config = dict(
    dataset='Sentinel-2 satellite tiles (TerraMesh)',
    train_examples=36250,
    horizontal_flip=True,
    conditioning='none',
    inner_norm=False,
    patch_size=[4, 4],
    lr=0.0016,
    beta1=0.95,
    eps=1e-08,
    precondition_frequency=25,
    lr_schedule='poly',
    final_lr_fraction=0.05,
    warmup_steps=1640,
)
Rows from block 2 of a small image diffusion model, named by matrix and row number. Rows with one number belong to one neuron. Each number is 500 + 25 x the weight over its row's rms, rounded and kept within 0 to 999. All counts start at 0. Numbers have three digits each. After the name is the row's rms in percent of the matrix's.
After each neuron's rows are labels from the 100 images, of 14976 (inputs lightly noised), where the neuron reaches its highest value: "responds to" is what is common among them; "lies over" is the class under the peak. Only what is clearly more common there than usual is listed. The data: Sentinel-2 satellite tiles (TerraMesh).
# fc1: MLP up (model.blocks.2.mlp.fc1.weight, 1152x192), inputs 64-127
# fc2: MLP down (model.blocks.2.mlp.fc2.weight, 192x1152, transposed), outputs 64-127

fc1.36 094:493516506471525490511500511542556491539458552488459502484468527479518469507457504505519502512520549479486473499470514508489494480490485526495490523509494470472476475502500519475485513480495511
fc2.36 093:520501514526490485542502518460564508482485441505467518488486537439533521527545480477501500531494494530521501529498530470513447483495527448479499487484489473511454498461499533538496498508515490
responds to: water; main land cover: water
lies over: water

fc1.9 087:518516504493551498476539495496537520507509513502514508501488499480484525524528463532458503487458512472444528496515537500496473543517484497513509519493518483474455488504488502460528544461534521
fc2.9 091:542478464512482524466520521539559502503502524524478501497526486511489483539488472508498507490508504518513532460497457462519489439491473528501498515465471511489439504488517526505493450497462469
responds to: main land cover: water
lies over: water

fc1.199 084:479482472488495501475478533484518529497432535527485502472482517492521523505507502474506489495506470539465516479494497516563521511512524489510535514520508479508493510470486519526526517510510515
fc2.199 079:460518531492487478473487522520478523494493492520484524497489505484529530550506503478489521530477504487485497508498551460462519467496482502516476490494505547463464504494525533504503468490477492
responds to: main land cover: trees; clouds
lies over: trees

fc1.474 095:484469495453486507518516555515506515531484516509496476528496488524528507468502496462475503509492496522506464500510496520491562448453526498511480482491481517475489516458483470557487566515513503
fc2.474 084:482490488526527478482495535497498558466477477504499467526527464499506475512476483528451470476491533477499495541504517480475512491469455500493521461521489481496489498477498499466501497513488493
responds to: main land cover: water
lies over: water

fc1.136 089:503522499490511472503490504484477484561457488516474484519503510485511474507507514502519492486523529496498466512481555546497504520461483510490518507484434487487480465477521510511504518444491544
fc2.136 103:484494456484465487476478493512494466507479505518447480501487495493489513498512509509474529508531518503506453545491507514520555535462514467506467478517550451529510499508496515498505514444524493
responds to: crops; built area; main land cover: crops
lies over: crops

fc1.749 092:465455494545494485515511504481551500490470493495505534510509514490505512494509480549508482527495483498502515502560510463523507477524452489526535478487483470535510512494460503520526533471490479
fc2.749 120:533488483469505519499471514506504475482516498507468495507510502476511502496492527502533513485487507508462489510484464509499487512491481522506503474501503486546475437509485512490511487497510499
responds to: trees; clouds; main land cover: trees
lies over: clouds

fc1.479 099:534504494484478500465511536533458500507497459545502524521516484545512458515513461500495498514559504492498549495487492517485480538491483475514473504520527514526530464508504473500477476480428484
fc2.479 118:510543487458512543500507523521472499517524493497487496503501481495518479493477519498518500513523509511494465529481528483514534491487529499484513487518486528522517539502495469533520495450542455
responds to: crops; built area; main land cover: crops
lies over: crops

fc1.338 092:515520508481546512485496469475446501412540494515496518538519527500542528539523484488495516520508495506522515523468492521519530556514518500551492505501494501485500454489526499448508495510510493
fc2.338 097:514519542513491458525469495557485516527524500509508546489519502491512444458487496510525500512535444509469497487490492455514461468544496527550520495491488502497470521527494486482512464522551511
responds to: crops; main land cover: crops
lies over: crops

fc1.351 099:494522496452487503493499521495498520489516506485473490506533478509523427496474496461520451503522522495439503489555536517514502519517502484539489507465495474472537484513490526471524539533492495
fc2.351 099:500485532518468485527491519510517496518521487497506515519489523477511509538509515496493477508513501487510507503520533490507522491503510469524573517506462484471485479469511500502548463527498521
responds to: main land cover: water
lies over: water

fc1.356 116:486514528501522520506538488561495543536505464529497525461500523481457466500470512525503489503491537468532514483497495528516517517465524503499514532516459505516479517488506504537507419481496481
fc2.356 114:483535460494447525509508493503462543468486533519507482463490513495503547462533503475497486539471496515499501493492504496503483501475478469503478520529544462527503468491532489493474559460502475
responds to: bare ground; main land cover: bare ground
lies over: bare ground

fc1.183 096:487468469526439494498470517507550516529492510502510512515502453491517482488497533476499508476483492491503495476532512475511521517514471489511538546538510493462550506487513513484511488539533530
fc2.183 109:539482528515540489471467552516566510496477472536500447472469460515495521532526520503440522520517502514537504527533481501489525512515505458512462503531544506480488512508479505524509488535485497
responds to: crops; main land cover: crops
lies over: crops

fc1.726 094:495493451500498486486520491497489534532505513525467524516476479404481549469512477483499484531494498500523502561475511515509473455517523535514512526490582545501487552480527481526487471463474467
fc2.726 106:477543531502493497497553488480479490475526461464516488527510473566488503498480494491525489539495472541479452484471507507473480493501522493503474521513524582548482482508528494565500507524496493
responds to: clouds
lies over: clouds

fc1.620 090:503492517484559500548496470487503535498489470480484514497519527502481465485510486538479480524499529527560492510473488545500501513489486503512511504488529543535512461505492455528502526552485485
fc2.620 107:468550471496501485475516497530470519484493545496502533524528500512473505489506513474497457546491529508462500507502483532481490487513516529541500481459530512523503469478475476472517483529526465
responds to: snow or ice; main land cover: snow or ice
lies over: snow or ice

fc1.669 093:444507479533513517500491520476539509504484538460460512499449486455488499510516495443514530503491509511517476469506536538544484538517510480534490514519522508497511536536492536484495545503521545
fc2.669 127:437481507517477475504486559493547517473496502496459522521439495511498512482516487484496502489502498508510519543476507504523518544483514503503497509531483489509441490463558507508505499515488509
responds to: crops; main land cover: crops; built area
lies over: crops

fc1.178 087:513500493503465522476502469477524516527508535522480517483512526548464462560515521475476463472459520469484513511490489467494489497534497498501515525515488501501517517492494494503491493503485466
fc2.178 078:493465459451530498478484466484538514519526501466516450518508601524489496495496495510514497469512501489527503527470482482512504494529538557485530510531464518484518501522486475494528479520492486
responds to: built area; crops; main land cover: crops
lies over: crops

fc1.574 098:493515491553497493490479501512490499466517499510471486501496489479512520466518490498482463530507489527467514482548495488504483494515488502504492540502509496501504553473468500518489541489530490
fc2.574 122:536541500496506483511496515514475519497497498520488530511524469472549479492522515550539520522465492500490536482503483522507453528518485532496520508495487505470492487496490548503516516515513507
responds to: trees; clouds; main land cover: trees
lies over: clouds

fc1.712 115:435514493515479496482482491569551491498491521487513471518522520473529456490453482513493497471522509491513490483501493499486504501461450503522488500504515495485482471523508487499511516519492498
fc2.712 172:514566509496487489481485447480526505499485519499511483488505520493489476454532544460446547463480511501483472500487438478498448513487542475527500508474471498497488458495497510505499496490497478
responds to: water; main land cover: water
lies over: water

fc1.534 087:495466527482523490498497498498496498529529514531471475493490506489472464468489489516504512509496498479475518440563501501536468508494577489513539504545521533491528507495500485530498513536502511
fc2.534 085:484503471535477510529488466569495489453543477495506468502502535525473488483499513525470519524486464509528477488500517496520509533484470507511484507504496552489496456510535493508498512521477510
responds to: bare ground
lies over: bare ground

fc1.680 104:536503489478471512529472466516495488460474494486524527534409516504535477510509511501553496501453492505491506515498477538476493491528504479505491492544506516492508498515487478496453508509541497
fc2.680 083:505442510512551479467488452519481532533458516488459488527459496524502492536507486497494489429465492472509476524494462497480532499505468500473477527550478520498483530445518515465487472497522518
responds to: main land cover: snow or ice
lies over: snow or ice

fc1.591 103:491516501515472496512524517537520515474481483503494481487495491454519493496479520470508486476482466503518513496487501512485513504506493491503538501510490509509479526528499496515508556521490461
fc2.591 092:528479482477498517479514499467497498512522493530530543514513490505537525510543508494497516536479469539488499504526471564512513489524483497510479499548525497569484469525458475505469470516559462
responds to: clouds
lies over: clouds; snow or ice

fc1.623 122:484503495560484515490518523476489494515500484515495490492510515473505475470489529510506523522536465498510487540497451486478522482510525486511534476518466524486465505454516523530545492450565436
fc2.623 134:519545508524514482503446528546524482504487496495493546512499490502530512505482507502506496512499506505507539486487490496493477514521468496509480494505488517496472515530485486475509473494447439
responds to: trees; clouds; main land cover: trees
lies over: clouds

fc1.219 110:465532506506504490480504538502488525484481497502496530517465484529530512508530489507477555453532509500479474505524499532529479521526495488527501521480503490522499541496510490538455509471485525
fc2.219 119:507476490470535514490497499538508500503492548495479566493490477486498492458497469482502455557551512511517503521484505498503505483491535495481486516471519551522454564534516519500530506503496500
responds to: main land cover: crops
lies over: crops

fc1.235 096:505510481488507507530498534492501507452520524512498477524485490498518516491488471489532536516480455432510497480484486484497490490477495497510553514509468532520468512499504509499540527508489461
fc2.235 088:502515477501488513474504534516494497532508534480533481467509483532506491501505512493459492494494472499460506500482502475507522501478489463522473484504504551509512491507495550511536498489464479
responds to: main land cover: snow or ice
lies over: snow or ice

fc1.515 098:491473510535502510481490510536479493497489503496476502528470486528485555436509531534529536533503525476508511473483498471507516481519511495470520456523543483516505501510507460519511519486520498
fc2.515 104:497448519447507495527471525488508476495479430529493510549493537482495469516538534518496511517482502493498513490485473531463500522494499441535502471502496431542480481500507495486477466489475510
responds to: clouds; snow or ice; main land cover: trees
lies over: clouds; snow or ice

fc1.742 098:476481510497480474452489518459488518503529539467514512488521483520471501501527516504491486478542526513483462491502511501522508540479514486461506485474456489543458519502472502532504560519515513
fc2.742 083:488471444518564452500485509514500504493491525524490462521461524482474518442464507544501528460486487465510520484489501543467503469481473500451500503503511487505478509508545507526498471517500498
responds to: main land cover: crops
lies over: crops

fc1.553 098:515483445483501498542492522461466499502495505500506536497515471489495442491519482450500514506511519486510515482485506502537519499508552466479504491419503506491555480524513493491510506516517543
fc2.553 079:497479520463451492480468515516537465504482483491478498504485519511482545480508534500494475541512518503487505501469451489489484484516510499504492473490479498504525455500494471501468518510488567
responds to: water; main land cover: water
lies over: water

fc1.592 095:475493480471490525489493524543503499534502501496510481449531521516470471455494485503512502473500489515527516508494467496529478498478492467512488527524484476473492487514500506528518589498515491
fc2.592 097:476530464474511503496500486523467565490453486498476519491538541461501542507479477508490489557529476473468460495503494503528526493483508519508488502536544514530514496511481462518525477492529488
responds to: main land cover: trees; clouds; main land cover: water
lies over: water

fc1.423 097:538487472482482521511514504494485552512515507499530521503474499501441475468505492487518514491535515436490494464493468478468462520440488501502462501529464489500494508521484457497480511490532511
fc2.423 090:490509496515486515498507473482486557504495478496481483500540477530456500509489530502507502496506510496530523496453476495512474501465517478505510508503492511476531521467497458510488491493495504
responds to: main land cover: water
lies over: water

fc1.346 100:503497485532534533485500472566515475475529517494534447496509534568502490465489518521474488475514512520496489479504493482528513496520508511496503515480488489516492492516511493499533520531529489
fc2.346 127:512508504535471518504447477480493432524510508531482485489499478518510507513502478487492542513523499502491523464462497506504565503497496515541460517474507505517472556496512497551492502507510475
responds to: snow or ice; main land cover: snow or ice
lies over: snow or ice

fc1.329 103:491510504538495516497467528487470499542510492482552486515527528514495498545497505474501505460496540503511450503505511513484508526521467493586494503556464470462534545493492440447515494485471504
fc2.329 117:501511476527481548486471496510490479488517515467453498516476418490499482482486510514481506544494475505495461517526472491517511531513507524528558467483502484510522507532524482488521497512496475
responds to: main land cover: crops
lies over: water

fc1.581 092:491491482493476488479535503543514505486520517460493488485488467530482440502455516518544493487514523491501494509514498473527520492448476506519504485494506547481468486481533515523492527532471468
fc2.581 096:472489467521529486489483484478481520510466522552507482504483523466542541519584513488499497510495475516490519506536510498529469497453479508514509460524499515483468519499517505492485512527499441
responds to: main land cover: snow or ice
lies over: snow or ice

fc1.548 097:503489523525526488519529481533484501494507511473448465524498509462505504484552522528509534486503520451509446502479512479482519476469510521491512505523436479511492476471493526491502417499509470
fc2.548 087:498457516512519480514485522443512480513492478522469474537479515520508477487478467502500527505489498491480503514486520506512494526499447507513488530514502466504500541502478497554480576477537480
responds to: snow or ice; main land cover: snow or ice
lies over: snow or ice

fc1.496 092:522522526512520494545481518541507493509524477507509500483524496497481552513501449506487458516513512520500470537503495513489510491533551516469487509460525523491516486523446519514490505476457470
fc2.496 097:525521510529472524503475486487475461499502492522516441477488497534475493475504491513510552516511491474512510505492499512509505545513495511471527533490547545493485465468433525499464506525556491
responds to: clouds; snow or ice; main land cover: trees
lies over: clouds; snow or ice

fc1.432 119:479480516538532462496499460427526512501480478490502530460492491508508501516489475532544510523507467544493545496529514521532489475514517503504509528510510481491457492495469518507471523481488488
fc2.432 133:524515500509464508505523482517481491499497500533480472543489470518514512513510521491498487493455489464519470486504506473491506478551505523535540452518488539501518489485488520467517518455505484
responds to: bare ground; main land cover: rangeland; main land cover: bare ground
lies over: rangeland; bare ground

fc1.322 099:474523479533496447518495504508512540526495511443473498511470505457499480488497535501508495483508517455493465486508495506507503516486534519507501550456479527537510482493498537475470490498500524
fc2.322 121:460462513481504494499467506483512481496495463509493489494490491501500479466497518533470513492509502559482549488481475514501510493490506479508497524489499503527488542523531526535478504541538500
responds to: main land cover: rangeland
lies over: rangeland

fc1.180 095:503518516497513481475460521505496511519480503533506514516508498496493435510461464517483497478542489485485506461518522498473509521443474493478466514513486513512481496511480477473525438552535510
fc2.180 094:462516484527486472481510534506512495524484525483506510482499489492524534501555545519482528523560476478507505524495496517472516509438518475455523519480512542510484478526512463514523529498471502
responds to: snow or ice; main land cover: snow or ice
lies over: snow or ice

fc1.13 094:490501525472460479515471513492474523501491486518502520479480498498524508535459539482526488495514458477496492515553513543477527529523496466483469500520508539483523498546489497472533505495511522
fc2.13 092:497461497497516469516514521525549531485534511533495459528493521493515475536500494511511472500495475540480523464508492506491508470496544532473512507465483491471544515485506489501507467514489502
responds to: crops; main land cover: crops
lies over: crops

fc1.232 089:494524530515531509500494476567475526515475463506460529504506512433509457497464507529482527488463482511477498495529510506535507511543473491518514526549488474509482483521486507469500481505466483
fc2.232 107:487530494535497476519482478467500534509482519549518489521527482542505518482538480509497520510493531479520538479511541514501487501498489479533540503488506500498498517502523525516489515496514499
responds to: main land cover: water
lies over: water

fc1.30 094:562506524511504462481512485489482526480507511505504504504512496534503501483456515499511500482479487481550522516497516515449488479495484501468537492509541468534528494459493483503450434525519502
fc2.30 088:534492488509513490512503441533521493456509477527529498514471509508506515510504471527468530495435491498486463431481512495517498523485530499489460481516482481512519521514504500524414556515482482
responds to: snow or ice; main land cover: snow or ice
lies over: snow or ice

fc1.468 094:455528487510476492483513509493442523490497505498503492512491495401501509499528520495505509514481515522483422523487521506506510515486489472527530526470515542474515509512489472567479508516468492
fc2.468 113:498528485484539490512458493482472521502512460528475507521489461520497523483499439481506550497499489549484528480485516484515504495481489538538502514507496534506471489521492469540501490509517505
responds to: main land cover: rangeland
lies over: rangeland

fc1.106 098:490506426501484468485475498464516503404522478465516500520467462485475513472531518474544498485470493487502495497515502525466487513482493499540506495515499530491519516513515467511484503479501531
fc2.106 096:499495578513502474475502459541480475553512523509495556545517516499499516516500500497522528472508529501504530484509523554535497532533517512538521489480514484503492478475482464467506522475478477
responds to: crops; main land cover: crops
lies over: crops

fc1.18 099:509445480529446515529499512484515499496477490539479488502441471520500441505494545521541518542500488476499497482508501470504484473491523486484508492541523517558513494503463497532534539478479517
fc2.18 088:501511538443540535508496483549508498459486462463515494543504484502514536514517491494503491539492529528479487512490489479492495551505463518512519465479492491491545493507493453494546494472568495
responds to: snow or ice; main land cover: snow or ice
lies over: snow or ice

fc1.536 101:505488504560500483537479465495508531522505504465531431446506543486473496485503509525495511474506560521512512502523489484468519478516523500444510502506514525532468534488466466520456519467506528
fc2.536 130:501483507467506505464501503491488488475529520474508506505514504508481465510488510496510539466502536499492525513516479499482503510514502541479473517480549517508494489590471527450449474493496537
responds to: snow or ice
lies over: snow or ice

fc1.551 090:495503494465488460465501504487509541597515464500500537500508541509543465484467469461544484539476497482567516484505505517505501509539526472481497488510498514461516481450495487536546509457463489
fc2.551 088:497482523525504486462451496476497496456516531516507552495505490506465500509529489487521490556424481496490482488544487507481506498536486487526484494527519509529492466472480492484533515495470509
responds to: bare ground; main land cover: bare ground
lies over: bare ground

fc1.360 114:495517477460520509499526505500541549554458509492485526527478507484484501530490492495491531496542525478493506496447527528529497522488465506491530490455486465487511523520505492521527533518479531
fc2.360 133:462523473508498502483494548509505525494474531507480526514516487465524509466490511492491564450522510521492504502493465547488497514466513494457493508501500521531507563522509527540502470462511497
responds to: main land cover: water
lies over: water

fc1.628 088:506472502535486474514543520483515497490491507490530478510519552548527527426499529496502508543504543490507531468486493508482456528500508495441511517525498455533463543448483521494465517464484523
fc2.628 084:496489499531532511533534538505499528483498483468467502526489520492496515556515484536517483513454533480505481503511474546486455477446445488502546515499524459533462497552499502493475536509465526
responds to: clouds; main land cover: trees
lies over: clouds

fc1.392 100:482507492487495539535534501509519520456466484499534501464544518471457516548527441485479523473497527509470523517486522476523475512506518461483497528515464493519462429437475513517501508458482485
fc2.392 094:505495523536464485503490500465549498522479495476505455500538485522462495490483538468470510507484479498514511542485526507485493490500532522521467470493494537523543462487479501493531489449490464
responds to: bare ground; main land cover: bare ground
lies over: bare ground; snow or ice

fc1.128 101:529497521527549496490452507446463518450501499493486519488528501489556521452475529532503506483547501493515473522497523511511495515495524507521494493458538524510511494503522518494465512534531508
fc2.128 094:500493507553482491516438503528505515531526501532517505508474486499557496454514512525457541502544488501495521483481493465478518473513477464516510519483487513471527469530548500526455568472461509
responds to: crops; main land cover: crops
lies over: crops

fc1.362 102:459493501532508517520475508450520525470535490489540492500513491496503532561516457518532498520516507484492498489520504512503488494524505510467493514466538497493503529479500479483471502501501513
fc2.362 127:495506486505510556508548485492509509515528507514507462520495505511530472502493496510533498495513463508483461504515470495492484513477526518510495458542522485487485490504508471511552503492508428
responds to: bare ground
lies over: bare ground

fc1.431 095:465499499501494501477508502530540519555474535456505506478520514500503417483473471512513512483480463494575510456516490487518492489494524479506518495518528512470535469482496502515485473461504516
fc2.431 091:513485505541491494511501517496517543483477508513475506475519513491551558476545527525505495509512507519495510489508490473464498503511469556475525523501508486506537483491554515504469550434479488
responds to: snow or ice; main land cover: snow or ice
lies over: snow or ice

fc1.290 094:513554513483484514539463498495511513585527464497513495518455500476500444488450524533501498471526470494474500518488469495483482493526439526506521506491491508497498506527513481495478434531504438
fc2.290 078:534500451494463506508510521484476506479505505515504499500505484483526515506546518512498501491495552508510481498539543469481516521534562468525458508486498544459506470491474504507476534463483416
responds to: main land cover: water
lies over: water

fc1.144 088:517517499478511519511517550506496515548498507524486514464528471464464483490544447518548494534508495543484496527526495480505467537531514508529517496470524512505521503514452487454482495480469522
fc2.144 083:471514521504481519526491524521503524490510517490501520500508529501492509512501495519516520487484460531497507497545497491442481481488540491570525478499477529479486432510510520488461483497505473
responds to: bare ground; main land cover: rangeland; main land cover: bare ground
lies over: rangeland; bare ground